config.yaml
arch: "wide_resnet"
stem: "deep"
mixing: "cutmix"
loss: "cross_entropy"
optimizer: "muon"
muon_scale: "original"
momentum: 0.95
orthogonalizer: "polar_express"
adamw_lr_other_params: 0.0017
Rows from block 4, named by matrix and row number. Rows with one number belong to one channel. Each number is 50 + 10 x the weight over the matrix's rms, rounded and kept within 0 to 99. All counts start at 0.
# convs0: first 3x3 conv (model.blocks.4.convs.0.weight, 192x192x3x3), inputs 72-95, a 3x3 kernel for each
# convs1: second 3x3 conv (model.blocks.4.convs.1.weight, 192x192x3x3, transposed), outputs 72-95, a 3x3 kernel for each
convs0.55:46 50 49 57 52 40 50 55 48 40 45 41 46 55 39 45 49 45 61 45 38 78 53 32 84 53 35 35 38 37 46 44 51 54 46 45 41 45 43 57 52 49 71 47 45 45 59 61 53 68 67 37 66 63 57 52 51 60 58 52 54 47 48 49 51 52 56 51 42 56 43 38 51 41 50 62 54 56 61 45 50 38 56 56 26 43 69 19 28 63 49 49 48 56 43 41 65 54 44 48 58 56 44 53 52 40 51 58 57 73 45 55 63 49 47 47 54 51 44 43 43 41 42 47 43 50 34 40 42 38 47 45 51 57 54 37 41 43 32 37 47 31 29 40 75 63 55 59 55 57 37 40 41 48 45 39 49 55 49 45 68 49 46 44 55 40 43 48 63 55 44 70 66 64 65 59 46 46 51 44 58 45 45 58 48 41 56 44 39 49 56 58 49 50 58 59 51 41 46 49 54 51 46 52 54 48 44 48 39 50 65 34 35 69 42 30
convs0.56:52 52 50 52 49 52 45 44 46 37 44 48 31 53 53 31 52 43 46 38 37 49 53 54 42 53 57 49 60 48 51 61 42 40 54 42 48 40 43 43 42 43 44 47 37 49 52 49 54 56 50 48 51 60 42 55 65 43 46 55 44 38 48 44 40 43 38 37 51 46 46 51 61 56 53 56 53 59 45 41 46 49 57 61 44 47 60 27 32 42 52 37 55 61 56 60 44 39 44 61 60 52 57 65 48 43 43 36 49 59 64 43 57 63 40 54 56 46 49 62 54 56 71 45 48 54 48 43 35 39 37 38 36 40 50 53 51 49 64 60 49 54 45 37 48 52 47 52 62 37 56 61 35 60 63 58 53 47 45 71 50 42 67 58 58 64 51 56 57 49 55 35 38 31 46 52 43 45 57 43 59 66 53 58 52 46 58 48 41 60 53 57 46 47 52 48 50 39 52 61 63 55 68 63 51 60 62 55 57 45 44 54 46 46 37 50
convs0.57:47 36 38 46 35 37 52 37 35 58 40 36 52 39 30 39 34 32 49 65 43 44 62 42 46 32 43 46 42 24 51 46 34 38 39 43 48 53 40 39 49 38 41 52 48 59 42 46 61 54 41 47 43 37 47 55 46 47 52 49 32 31 33 50 46 59 62 52 63 59 52 65 59 46 37 49 42 49 47 44 47 42 49 53 43 43 45 51 49 54 42 45 55 48 42 51 39 36 50 40 45 42 40 51 41 32 37 46 48 55 47 38 42 46 47 41 43 34 40 42 32 35 36 40 38 35 48 54 46 59 61 41 53 65 42 48 48 47 46 45 41 43 39 47 33 42 45 36 37 30 43 45 30 64 43 43 46 39 53 51 57 53 37 50 50 42 59 53 46 54 44 46 56 57 46 58 55 47 55 60 42 54 47 40 54 47 47 51 48 44 32 29 45 43 38 36 34 25 44 50 43 56 46 30 50 28 33 56 51 47 40 42 60 34 44 50
convs0.58:33 38 45 46 46 53 47 49 58 41 40 40 48 49 50 41 45 39 40 43 49 39 43 48 46 47 48 58 63 59 58 61 49 63 59 51 52 59 57 47 56 56 20 26 30 62 56 41 62 46 39 47 35 40 58 53 54 59 58 54 48 48 42 52 57 56 63 62 56 51 53 54 40 43 38 55 56 45 56 58 51 48 42 36 49 43 44 48 52 57 54 50 36 55 53 52 47 46 41 52 57 61 60 51 48 59 58 52 51 48 42 55 54 57 43 46 41 61 56 44 53 45 41 61 50 48 42 33 43 47 45 54 44 46 51 46 53 51 42 40 44 34 29 27 50 50 41 35 35 36 37 34 36 48 68 72 50 60 58 44 47 48 65 54 48 63 55 51 52 48 51 57 44 35 45 45 42 44 44 44 47 44 48 40 41 50 43 42 47 51 46 40 60 57 58 52 52 58 46 37 49 42 47 55 45 48 49 53 43 31 44 46 45 46 49 48
convs0.59:28 40 68 37 42 66 32 40 61 46 29 26 60 37 29 64 42 34 47 42 49 55 56 52 54 51 43 50 41 49 62 40 42 70 52 45 58 70 65 58 68 70 53 59 62 38 40 53 37 42 58 37 43 61 52 57 55 46 44 51 44 37 41 49 51 39 45 49 39 44 38 37 37 31 39 40 45 44 42 45 43 37 35 26 45 50 50 51 50 53 50 41 35 47 42 39 46 36 41 64 46 43 69 43 36 70 56 50 47 49 51 55 57 56 50 52 51 54 52 33 41 43 38 42 44 39 43 51 52 44 51 47 36 48 52 35 40 37 41 34 42 47 43 46 63 54 39 57 48 42 46 41 42 47 52 53 49 65 74 52 58 65 43 49 55 47 48 54 39 45 47 71 59 49 67 63 54 56 57 52 39 70 89 38 62 85 44 54 73 50 54 62 53 47 56 54 53 55 58 46 43 48 53 45 53 64 45 61 63 59 49 58 67 42 52 62
convs0.60:38 51 55 33 47 54 49 57 57 49 44 46 60 51 51 54 42 44 51 44 39 64 65 65 48 51 57 50 54 63 43 46 49 48 54 52 37 38 42 39 31 25 50 46 33 47 50 52 31 40 51 37 40 46 39 32 32 34 24 20 35 32 25 60 59 58 52 55 54 49 47 43 36 28 25 37 33 38 55 60 69 30 30 34 23 29 35 25 27 35 40 43 49 40 44 45 33 36 39 37 42 42 47 44 41 43 44 36 35 44 49 41 36 44 39 37 47 46 44 49 53 61 62 58 62 67 39 35 30 48 45 45 48 45 52 46 54 59 44 48 57 54 59 64 53 37 36 52 50 43 50 51 55 45 39 32 49 54 45 47 59 54 68 59 59 66 60 53 75 73 59 50 48 60 58 48 52 41 36 26 41 54 53 51 56 56 47 50 53 57 60 39 51 54 47 53 51 61 43 39 37 46 45 42 48 48 41 39 45 42 53 49 41 56 50 39
convs0.61:64 58 69 54 41 46 47 35 33 55 62 54 63 56 58 83 63 53 57 64 59 51 47 48 43 53 54 38 49 39 41 51 42 43 49 41 48 43 44 54 60 43 53 59 43 59 50 51 71 50 41 61 57 44 35 34 41 50 36 32 61 42 31 47 47 55 53 52 52 60 54 48 34 33 43 36 41 47 43 38 41 69 77 62 55 63 50 47 51 47 34 32 47 33 36 42 37 46 49 68 67 52 62 63 55 32 46 42 59 72 71 56 68 60 57 56 61 54 47 47 34 34 34 31 36 42 41 45 53 33 30 34 53 45 39 65 74 67 44 59 67 49 54 56 71 61 49 54 52 43 48 48 51 45 61 48 46 62 57 51 59 55 55 52 49 57 57 49 51 42 32 53 47 64 60 54 73 42 43 50 44 52 65 51 56 60 51 51 43 56 57 54 55 61 58 62 52 57 62 64 36 56 53 44 62 52 50 40 42 46 39 42 53 41 41 43
convs0.62:36 37 38 35 35 29 56 52 41 37 47 47 43 33 34 60 49 60 64 59 71 43 44 39 50 51 52 75 77 61 60 46 44 53 30 40 52 54 38 63 77 64 32 48 43 54 60 44 54 57 51 44 50 37 43 37 39 50 49 39 42 35 32 47 51 49 53 53 46 45 52 55 55 35 45 58 43 56 49 55 64 34 44 44 35 42 45 41 36 45 72 61 57 55 51 55 42 48 39 38 46 46 42 27 44 29 28 41 67 58 60 56 49 48 43 49 49 35 37 41 37 40 44 39 37 42 52 58 57 50 47 39 54 43 42 62 50 46 60 61 50 37 47 47 43 49 63 47 39 58 52 38 51 52 41 49 52 47 45 48 48 41 39 40 45 50 63 57 53 64 54 42 40 41 43 51 46 52 41 49 48 36 36 66 50 38 57 57 39 56 52 61 53 33 50 54 42 51 49 35 39 37 49 65 46 49 49 55 64 54 27 44 45 45 47 45
convs0.63:18 22 27 38 41 42 47 52 45 41 50 44 38 42 43 33 39 38 35 60 60 46 55 56 37 67 58 43 48 53 57 57 49 52 40 42 41 50 48 53 61 53 49 48 39 59 58 52 53 64 70 53 67 55 38 31 43 41 35 49 59 56 68 47 43 48 45 40 50 38 37 54 45 51 54 68 68 56 71 54 43 75 67 50 79 74 51 72 67 43 64 70 47 42 68 49 39 69 52 47 50 55 40 34 48 41 47 50 50 50 46 41 39 39 43 49 46 50 61 60 53 60 55 55 56 46 51 56 60 41 38 39 43 43 35 36 46 48 36 49 37 36 37 29 32 50 49 39 37 31 50 51 39 47 36 35 44 38 28 36 31 38 66 61 68 64 49 43 47 30 35 59 50 48 39 43 47 44 47 47 48 41 53 49 38 46 46 41 49 47 64 55 58 57 44 52 43 47 39 37 51 42 54 57 42 45 55 55 55 52 55 63 50 53 70 56
convs0.64:77 67 61 68 51 46 42 29 29 54 68 70 57 67 67 51 52 56 29 37 39 37 41 38 38 52 51 56 52 49 47 48 37 52 50 35 56 46 34 54 47 31 46 53 51 68 64 48 61 57 37 47 44 35 57 52 50 62 64 60 50 53 54 53 47 50 48 36 46 42 42 48 41 39 38 41 42 54 51 56 61 55 50 55 48 44 43 50 41 30 62 64 48 76 72 57 54 54 42 41 52 54 56 57 58 59 67 66 45 46 45 38 41 43 39 39 36 69 77 61 51 52 40 53 46 44 37 33 31 48 38 35 40 34 35 42 40 53 44 41 54 55 53 55 56 58 53 53 60 52 35 39 49 45 66 58 40 63 53 45 60 59 51 53 51 41 52 57 44 58 57 53 57 56 60 59 58 58 62 58 67 65 50 49 69 64 42 56 69 41 46 50 42 45 47 46 50 45 57 46 44 54 57 50 54 55 46 51 47 40 51 47 43 50 49 51
convs0.65:50 41 36 42 34 33 39 29 28 46 50 56 37 43 48 48 45 49 58 51 40 56 61 55 54 60 62 33 42 31 33 46 44 28 44 57 51 48 31 39 47 47 33 38 55 38 49 54 46 45 46 50 41 33 58 52 44 68 58 55 75 62 57 45 52 60 42 54 59 53 57 53 48 54 51 41 33 35 33 24 27 34 45 50 44 58 59 52 80 70 57 40 54 61 52 59 55 60 50 31 29 35 44 34 37 44 30 35 49 53 57 49 37 31 49 49 37 65 59 65 65 59 63 60 58 58 50 42 47 66 58 54 74 65 57 43 44 31 23 43 46 18 38 52 45 51 61 45 55 59 37 42 48 53 44 49 51 36 42 45 35 39 57 42 35 54 57 52 42 48 54 52 62 63 79 80 75 50 65 72 50 49 56 46 48 58 51 43 46 51 52 53 55 62 58 61 51 57 62 61 54 54 50 50 51 52 45 53 42 44 59 56 55 51 51 56
convs0.66:51 58 45 46 43 37 49 38 35 63 62 56 36 40 41 38 43 35 44 54 54 53 53 48 42 44 39 64 59 57 59 63 60 44 46 48 60 56 55 45 49 52 41 48 62 52 53 46 52 49 44 51 44 44 56 54 52 64 60 62 45 42 53 52 59 53 47 48 51 43 44 54 48 41 51 42 40 48 49 47 45 47 42 44 40 39 44 44 44 48 36 36 38 55 60 62 68 67 61 50 65 65 47 52 55 45 57 53 42 49 53 36 43 50 49 47 41 45 49 54 37 36 45 40 36 43 53 56 53 54 50 51 65 59 50 59 58 56 50 51 51 51 50 50 44 45 48 43 47 48 49 48 43 62 57 54 55 48 54 42 39 46 46 43 43 46 40 36 55 43 31 44 46 54 68 69 76 73 77 86 54 57 44 45 51 44 23 29 33 50 39 46 50 36 38 50 50 47 39 52 54 61 70 58 68 65 53 44 38 39 58 54 53 58 53 68
convs0.67:28 36 45 45 45 48 56 51 46 73 61 63 57 53 50 49 40 46 46 46 36 40 49 45 36 48 41 51 56 43 59 58 55 45 49 48 41 40 45 34 37 50 41 45 49 40 50 49 39 55 57 33 44 53 59 51 50 55 42 42 40 25 33 42 48 45 48 55 51 47 50 58 39 43 43 40 42 32 26 36 33 35 49 52 31 37 43 33 37 31 37 47 31 23 45 56 58 72 70 48 54 52 37 41 46 63 65 62 47 39 42 47 35 36 33 39 50 43 53 61 37 55 73 41 55 70 53 52 34 42 56 50 53 60 53 41 52 55 53 54 66 40 39 49 50 44 53 45 43 51 50 43 43 60 62 62 45 53 40 44 58 47 44 57 64 51 47 38 51 28 20 42 52 40 34 36 42 70 74 84 44 52 45 37 36 35 42 40 35 52 60 56 44 47 59 23 28 45 35 40 40 34 40 44 54 58 53 39 32 46 33 26 51 39 26 50
convs0.68:48 32 24 54 40 32 48 53 52 39 50 50 55 54 49 59 55 57 54 49 60 54 52 52 38 28 30 40 43 43 49 65 53 65 67 62 49 46 50 38 41 51 39 47 61 52 59 69 57 54 56 53 49 55 55 52 37 38 35 27 30 33 29 53 47 47 63 67 62 57 68 57 63 54 39 58 57 59 59 52 59 62 63 55 60 53 41 55 46 27 47 56 63 51 53 57 41 44 44 44 47 35 43 54 50 36 40 49 41 46 38 38 42 52 57 54 52 39 48 48 44 49 48 50 52 51 56 55 46 50 50 42 39 40 44 36 58 53 57 49 39 42 41 34 32 38 41 43 46 47 63 69 71 43 40 50 37 25 47 40 35 63 38 51 50 47 48 47 54 43 40 49 57 48 38 42 39 52 52 53 49 45 51 62 54 50 76 80 64 36 47 51 41 63 59 24 35 47 63 52 32 55 46 42 27 38 47 59 66 54 59 75 50 63 68 50
convs0.69:47 55 56 32 38 40 39 45 48 57 51 56 71 70 74 49 46 41 55 59 52 56 58 52 58 48 43 59 53 63 46 44 47 50 47 38 45 45 48 47 51 51 57 67 67 57 59 56 57 55 58 64 72 71 32 24 30 48 50 52 62 72 73 50 39 39 44 46 53 47 46 42 41 42 47 30 37 38 60 62 60 63 55 50 41 28 30 42 33 30 78 78 49 37 49 46 39 44 53 44 58 63 50 52 62 43 51 51 61 68 64 62 55 50 57 59 60 44 43 38 41 37 39 42 40 44 57 63 62 60 57 49 46 51 52 44 51 65 43 44 58 49 39 42 56 48 46 42 46 46 36 42 49 46 59 57 53 60 54 52 48 39 31 35 46 68 73 74 70 76 64 37 37 48 51 48 49 56 53 44 56 47 50 43 48 45 39 49 46 46 43 40 53 49 39 63 55 39 46 47 36 41 48 52 35 41 55 39 43 45 36 41 40 38 47 41
convs0.70:52 52 52 50 51 53 46 43 45 47 47 44 46 43 45 47 41 51 42 39 38 44 42 38 50 46 44 50 45 40 53 47 42 63 55 50 42 52 50 34 39 41 29 32 33 49 49 50 34 43 50 28 40 58 53 57 52 49 55 58 50 55 59 40 36 42 44 43 50 54 57 57 54 59 58 53 56 55 60 54 50 53 56 41 57 63 45 52 59 50 58 54 51 52 49 47 53 51 47 63 62 57 57 59 64 46 55 51 50 57 55 49 50 56 58 52 51 46 49 48 54 53 51 55 55 58 60 65 66 64 65 66 57 59 54 39 44 47 44 46 48 54 47 53 54 56 50 44 51 47 44 48 43 37 40 36 40 33 30 41 28 27 64 67 58 52 49 45 54 48 46 40 30 34 48 48 50 59 62 61 59 50 40 65 58 53 54 52 56 46 45 51 55 54 59 56 57 57 47 48 53 40 48 48 39 45 41 55 55 62 54 49 48 56 47 45
convs1.55:62 53 52 55 50 52 56 55 44 39 37 32 54 59 48 64 62 53 69 66 69 62 53 69 45 48 61 38 44 58 42 51 65 47 50 60 51 52 53 38 41 41 63 58 54 46 55 63 51 63 66 56 69 71 52 48 56 42 44 48 46 48 51 45 43 56 55 53 55 45 44 40 46 47 47 63 62 54 61 58 52 63 57 57 53 44 47 58 48 49 36 61 75 36 42 58 39 36 43 49 54 47 57 54 38 57 48 41 45 59 76 48 45 49 46 54 43 37 31 50 45 41 48 47 39 50 64 67 80 64 61 71 53 50 56 61 51 45 58 58 45 50 60 62 46 37 47 44 52 54 59 60 55 49 62 48 60 44 33 68 53 44 47 47 55 46 48 63 46 37 47 52 55 47 57 55 53 34 39 45 64 49 46 56 50 52 46 41 55 65 41 43 59 54 60 43 41 50 56 60 62 44 46 46 42 39 40 46 61 76 36 46 70 37 34 48
convs1.56:49 57 54 49 56 56 60 61 60 41 38 45 38 37 39 54 48 43 51 52 46 40 41 51 52 39 48 70 57 57 76 57 57 59 52 53 62 56 41 56 53 48 58 63 57 49 55 53 42 50 50 28 40 51 47 49 45 36 36 37 38 40 42 48 52 42 44 55 45 47 53 49 48 54 64 48 50 54 49 41 41 47 44 50 59 55 56 57 65 59 34 36 47 42 48 48 47 49 52 58 47 26 53 49 39 45 56 54 44 55 35 48 62 45 59 66 50 51 61 60 52 57 56 57 58 56 61 63 58 53 56 52 60 70 63 54 60 50 54 53 48 55 38 40 56 52 44 63 56 38 64 61 42 61 59 57 61 53 39 59 58 44 61 64 67 50 57 54 61 66 55 58 51 48 71 52 44 72 65 54 59 46 48 53 36 37 59 40 32 47 51 34 36 40 36 46 44 42 49 61 47 50 53 57 39 50 60 56 59 43 58 64 41 57 61 52
convs1.57:53 54 59 59 47 49 66 53 50 56 64 76 40 42 59 48 51 66 34 40 35 35 60 47 54 68 65 52 55 46 65 63 56 38 49 45 40 49 41 39 70 67 45 67 57 44 44 62 56 65 65 55 65 71 35 33 33 46 53 52 28 43 52 51 52 49 57 65 39 48 54 32 54 71 64 46 65 62 44 53 55 40 45 43 33 37 36 47 50 45 52 61 57 46 48 47 46 48 53 55 60 57 63 64 58 55 57 51 57 56 61 59 62 57 58 50 48 54 50 57 59 49 58 56 43 50 40 58 61 44 63 61 43 61 54 57 60 57 48 52 47 43 54 50 47 44 45 43 50 57 39 52 59 48 55 34 41 51 36 42 49 48 58 69 73 58 60 61 53 62 56 54 66 65 55 64 55 54 58 52 72 67 56 65 64 59 61 64 61 57 58 69 55 63 72 46 46 55 48 33 37 49 35 37 67 61 43 61 58 55 56 54 59 61 46 51
convs1.58:62 66 61 62 70 66 56 63 59 44 46 49 50 47 46 57 55 58 46 36 47 48 41 45 39 65 60 61 62 55 63 67 63 61 54 47 46 49 53 48 44 48 62 55 50 51 54 54 51 52 41 60 68 58 40 50 60 43 47 49 40 39 41 46 52 59 59 61 63 53 54 55 46 44 51 47 42 49 36 36 46 56 59 53 52 54 47 63 63 55 43 52 51 35 45 58 47 47 51 45 46 44 39 33 37 39 44 49 53 49 52 67 56 58 59 49 58 82 84 83 74 72 73 70 72 77 50 42 49 63 54 58 64 52 51 58 66 64 55 63 64 52 57 53 61 68 64 65 63 62 55 52 65 40 47 47 58 63 39 62 64 48 53 47 44 56 46 45 51 46 55 40 31 44 44 35 40 54 48 47 48 56 55 49 54 60 66 63 68 47 38 42 43 29 36 59 49 45 43 58 44 55 56 43 55 54 50 46 50 52 34 39 42 39 38 34
convs1.59:65 57 52 62 53 53 44 45 45 60 40 60 62 39 56 53 39 64 77 65 61 60 65 55 53 64 52 48 53 60 53 64 59 65 74 58 32 41 52 42 44 56 41 44 54 68 47 48 63 45 41 67 51 47 56 56 59 52 47 51 59 52 59 50 49 41 58 57 44 64 65 49 60 69 47 66 68 56 60 55 47 70 71 64 72 78 71 65 72 80 69 48 64 66 44 49 62 57 49 57 47 55 49 50 66 55 56 69 50 38 34 54 42 37 59 42 39 61 53 42 55 50 56 51 50 65 64 58 41 73 68 50 78 79 56 48 51 49 56 56 51 66 68 53 50 47 50 54 57 57 62 61 73 64 66 57 63 65 57 66 56 57 63 63 53 60 69 65 58 75 73 55 55 73 46 61 65 35 55 53 52 63 51 43 61 61 43 66 69 54 55 35 38 47 31 47 39 36 65 76 53 54 54 56 43 38 49 46 36 56 33 40 54 32 54 69
convs1.60:53 59 65 41 44 55 56 50 51 43 50 39 49 48 41 66 58 52 50 53 57 45 41 39 57 42 33 39 47 48 48 46 48 58 53 56 63 46 52 56 45 48 55 51 59 38 47 51 34 38 43 41 46 51 59 53 50 55 52 45 56 55 52 37 38 41 40 43 53 45 44 47 43 45 30 42 38 28 37 38 35 49 50 54 54 51 52 57 55 50 69 76 77 57 57 59 39 38 47 59 37 33 54 32 33 49 34 38 26 26 46 46 49 54 49 55 62 43 40 52 45 38 49 51 47 52 59 61 54 45 55 59 50 63 61 67 66 58 58 56 45 54 57 58 56 55 51 45 42 45 54 51 51 60 56 60 59 55 59 48 45 45 55 54 60 32 39 46 32 50 59 66 75 74 51 63 83 51 51 67 49 43 45 51 38 34 56 41 38 34 48 59 35 56 67 40 62 58 55 59 61 54 57 51 45 39 39 55 57 51 56 64 63 59 67 63
convs1.61:38 43 41 33 45 46 40 45 44 58 62 64 63 57 56 54 52 49 37 47 48 42 44 46 46 47 49 42 47 44 30 43 43 46 56 51 42 43 50 54 56 61 58 64 69 39 48 54 43 55 61 44 51 65 49 49 47 49 50 47 47 46 47 51 45 53 50 44 52 47 36 48 45 36 44 42 38 43 50 48 51 54 54 35 51 48 35 51 44 33 44 43 56 41 46 57 52 47 40 55 60 63 54 67 76 48 60 74 36 39 39 50 54 52 54 50 51 52 45 51 49 43 46 40 39 44 52 47 52 54 45 48 56 42 41 39 39 48 43 37 49 46 42 50 42 37 39 49 51 51 52 62 64 47 34 62 38 33 51 35 29 51 50 48 51 47 50 48 50 48 43 44 52 53 44 46 45 53 49 54 60 51 43 60 52 42 57 58 38 52 61 49 56 67 53 61 57 48 52 62 60 47 61 58 46 58 68 66 70 74 55 63 68 43 62 56
convs1.62:49 50 50 49 56 52 56 61 56 57 54 40 63 68 65 46 56 55 28 43 31 56 67 58 52 54 63 49 47 53 52 58 66 63 74 67 54 53 46 39 47 36 40 38 35 49 52 52 59 70 49 56 75 63 55 46 46 65 55 51 53 41 37 47 51 53 63 74 71 59 66 63 44 48 46 54 59 55 58 63 57 57 59 60 48 54 57 60 66 63 49 50 48 53 55 49 60 68 61 46 57 53 55 54 54 58 52 47 41 44 42 60 52 39 55 53 43 54 52 44 54 53 52 42 44 42 34 31 29 44 43 38 47 42 38 55 62 58 62 60 57 54 59 61 53 66 67 51 58 50 50 50 40 49 61 57 61 57 46 55 43 27 45 40 36 53 62 53 55 53 50 58 61 51 66 50 51 55 41 39 41 52 65 31 45 64 36 36 54 56 55 49 49 47 55 39 39 41 45 76 71 57 66 56 66 47 48 53 47 42 67 66 47 60 59 52
convs1.63:52 58 59 57 66 59 53 63 53 53 54 54 64 61 55 70 71 72 50 43 37 43 37 38 43 36 35 62 51 48 49 53 50 56 49 42 52 45 39 58 44 39 54 51 48 55 54 51 53 52 40 49 54 48 41 42 36 39 41 36 43 45 47 53 49 42 48 44 39 43 35 33 61 64 65 58 70 69 51 62 68 46 37 36 42 40 39 35 40 33 60 58 45 50 49 49 41 43 50 66 67 51 60 66 59 60 63 58 43 65 56 39 50 46 42 54 52 58 69 60 65 74 68 58 64 54 58 63 56 61 59 49 54 57 56 47 57 63 50 49 54 45 40 53 55 49 45 51 58 56 49 61 56 48 56 46 56 50 42 58 55 40 49 49 57 41 46 50 35 37 48 56 46 41 50 47 50 43 46 40 55 55 54 56 53 55 55 64 59 57 68 66 48 60 63 54 63 56 53 55 52 45 32 37 33 38 51 51 74 68 45 66 75 42 48 64
convs1.64:53 61 64 57 53 50 44 45 40 58 52 57 43 52 54 50 51 56 49 31 38 84 55 43 60 57 36 45 38 44 57 57 52 51 44 53 34 47 44 53 60 52 59 68 62 44 56 57 39 36 38 43 33 26 71 65 64 72 64 62 72 63 56 31 30 29 40 38 35 64 70 64 54 45 49 44 45 45 50 48 49 60 59 57 72 73 65 57 63 58 64 32 22 65 52 39 68 78 72 33 39 33 28 47 53 42 54 55 47 63 69 49 69 74 38 43 41 29 28 36 41 37 36 42 39 38 78 77 67 72 76 68 69 70 56 54 62 61 55 59 59 55 59 57 60 57 44 37 36 38 39 47 52 65 59 41 47 55 55 45 52 61 62 56 51 57 50 52 66 57 70 40 45 40 52 51 54 64 68 71 44 38 46 34 38 41 43 57 64 61 65 63 62 53 59 64 61 68 44 36 35 23 25 55 27 45 69 47 40 37 61 48 57 65 43 62
convs1.65:39 42 40 45 44 42 52 48 49 50 48 52 42 41 46 43 39 39 47 39 43 37 43 38 32 45 47 41 37 50 47 49 57 49 44 57 69 70 54 66 60 53 45 50 53 47 43 45 57 55 45 57 59 53 40 45 48 39 43 46 40 35 46 56 56 63 48 46 47 46 39 37 59 55 49 51 53 57 35 41 48 53 54 55 44 43 46 45 43 38 49 58 46 55 55 47 51 56 51 55 52 44 40 40 40 52 56 65 46 50 60 47 55 56 48 71 66 39 40 43 42 45 47 50 53 49 54 50 56 51 47 45 51 54 54 46 49 38 49 59 54 43 56 58 58 70 75 54 56 56 59 64 55 60 60 66 58 63 69 53 64 68 49 58 46 43 56 45 58 68 58 49 56 63 46 45 44 53 52 38 45 31 32 54 35 42 52 40 47 52 53 47 47 52 39 61 61 53 55 61 66 40 55 58 27 41 42 45 50 53 43 55 63 59 51 70
convs1.66:47 39 34 34 22 25 44 43 42 48 52 52 41 38 37 38 37 38 48 60 59 60 37 39 46 46 40 44 42 49 52 42 39 43 40 36 61 47 43 42 46 48 49 60 57 58 56 59 52 49 55 47 33 41 56 58 58 59 54 58 56 62 61 68 64 63 64 57 58 66 64 65 33 41 40 34 38 34 49 57 55 39 39 44 40 43 47 39 44 50 59 55 49 48 38 43 49 40 49 46 52 40 29 32 39 36 48 66 43 60 60 42 48 50 29 34 32 50 50 52 46 46 45 41 42 37 52 50 51 57 55 45 50 41 28 51 54 49 32 43 41 59 65 55 76 77 72 55 56 49 37 39 29 55 45 37 34 46 38 61 85 74 55 49 43 45 38 38 32 37 42 18 12 37 44 36 45 51 49 47 49 59 77 48 57 70 56 62 67 59 47 43 54 58 60 61 63 61 65 50 43 39 35 55 36 48 45 47 45 45 52 48 38 49 55 46
convs1.67:59 54 56 45 47 49 44 46 46 53 50 60 59 53 48 60 54 61 58 53 48 44 41 48 38 49 55 56 48 35 49 38 36 49 51 54 54 55 58 59 61 60 42 42 46 42 48 57 43 53 47 51 55 43 64 54 59 57 49 51 59 50 52 37 38 46 50 44 44 60 59 55 46 50 62 47 50 52 33 28 39 49 48 54 46 47 52 28 39 43 51 51 54 48 37 47 40 38 44 51 47 53 38 41 45 49 38 40 45 54 54 60 47 45 45 50 62 46 45 56 51 47 59 44 44 52 49 56 57 59 60 59 55 59 50 43 41 47 46 48 43 50 46 47 52 55 58 53 56 57 48 60 48 57 57 64 70 58 47 54 55 52 63 53 48 61 53 48 48 51 49 46 45 48 57 60 51 54 47 39 48 50 50 52 57 56 55 61 68 53 49 50 53 55 53 47 48 41 45 36 49 58 53 68 52 45 55 77 84 64 58 66 57 45 38 36
convs1.68:65 64 60 56 50 49 51 46 46 51 58 42 73 68 49 52 46 45 32 40 42 54 57 57 55 57 49 37 44 53 39 39 51 54 48 53 42 50 61 34 36 49 47 55 59 71 50 54 72 59 54 63 58 60 50 49 49 42 45 39 47 38 31 46 46 53 56 49 59 50 43 50 44 45 54 40 32 46 39 42 58 48 39 42 55 48 50 58 46 44 54 58 58 53 58 57 51 51 49 59 42 47 50 45 40 54 42 38 65 62 28 62 51 35 48 47 44 55 58 64 51 58 70 47 52 66 51 50 42 46 45 34 60 50 35 53 49 46 43 44 41 41 48 43 51 58 53 56 47 36 43 44 41 58 63 77 60 59 72 49 53 71 61 77 74 59 69 59 58 71 71 38 48 52 42 49 62 48 53 67 46 56 51 45 47 47 51 41 41 47 58 55 54 59 49 56 57 66 46 41 40 56 46 49 43 44 38 51 52 57 54 55 49 48 54 48
convs1.69:39 36 38 43 36 40 42 35 32 48 49 51 34 33 34 49 55 61 57 39 55 46 40 37 46 45 44 56 53 52 37 32 38 42 42 41 58 69 64 45 51 59 53 54 60 42 47 41 47 52 48 47 54 60 47 39 47 57 52 52 55 53 47 46 42 48 44 41 52 47 43 49 60 60 60 41 38 42 51 47 57 47 51 52 59 58 58 67 65 67 64 57 56 47 41 47 45 48 57 47 40 44 48 44 52 48 52 49 47 58 63 60 81 91 64 70 80 50 54 56 54 51 50 55 55 51 30 40 47 50 54 48 56 46 35 40 38 48 42 35 43 61 59 55 53 54 49 40 39 51 48 59 66 70 67 52 53 51 50 64 60 63 60 62 65 51 49 49 36 42 42 46 45 33 46 47 29 48 44 39 46 39 46 63 48 46 63 62 51 34 45 48 42 52 65 48 53 54 40 39 56 31 37 51 51 47 39 42 42 47 46 46 46 71 65 72
convs1.70:63 58 57 53 46 49 49 44 53 68 69 73 66 68 69 54 55 62 47 33 36 39 39 45 45 57 63 37 32 35 47 46 43 49 56 50 56 61 67 64 59 59 59 47 43 41 44 55 45 37 44 48 40 40 47 51 52 44 53 56 35 49 60 48 43 42 34 33 30 24 26 28 51 52 44 35 41 40 32 34 36 58 55 56 41 41 50 45 43 49 36 34 39 42 44 49 52 49 44 38 32 34 32 28 36 29 29 33 44 40 38 54 50 43 63 65 54 39 43 40 50 56 56 52 60 62 43 47 53 44 52 54 36 51 54 51 47 51 49 44 46 42 38 42 58 56 56 52 52 51 49 49 48 51 39 29 57 54 51 45 47 49 49 66 76 53 59 66 42 35 41 54 50 48 41 43 48 42 43 48 27 36 39 37 48 44 39 51 55 47 41 38 54 50 49 57 52 50 49 41 30 50 45 40 55 60 55 53 50 50 60 49 53 65 55 56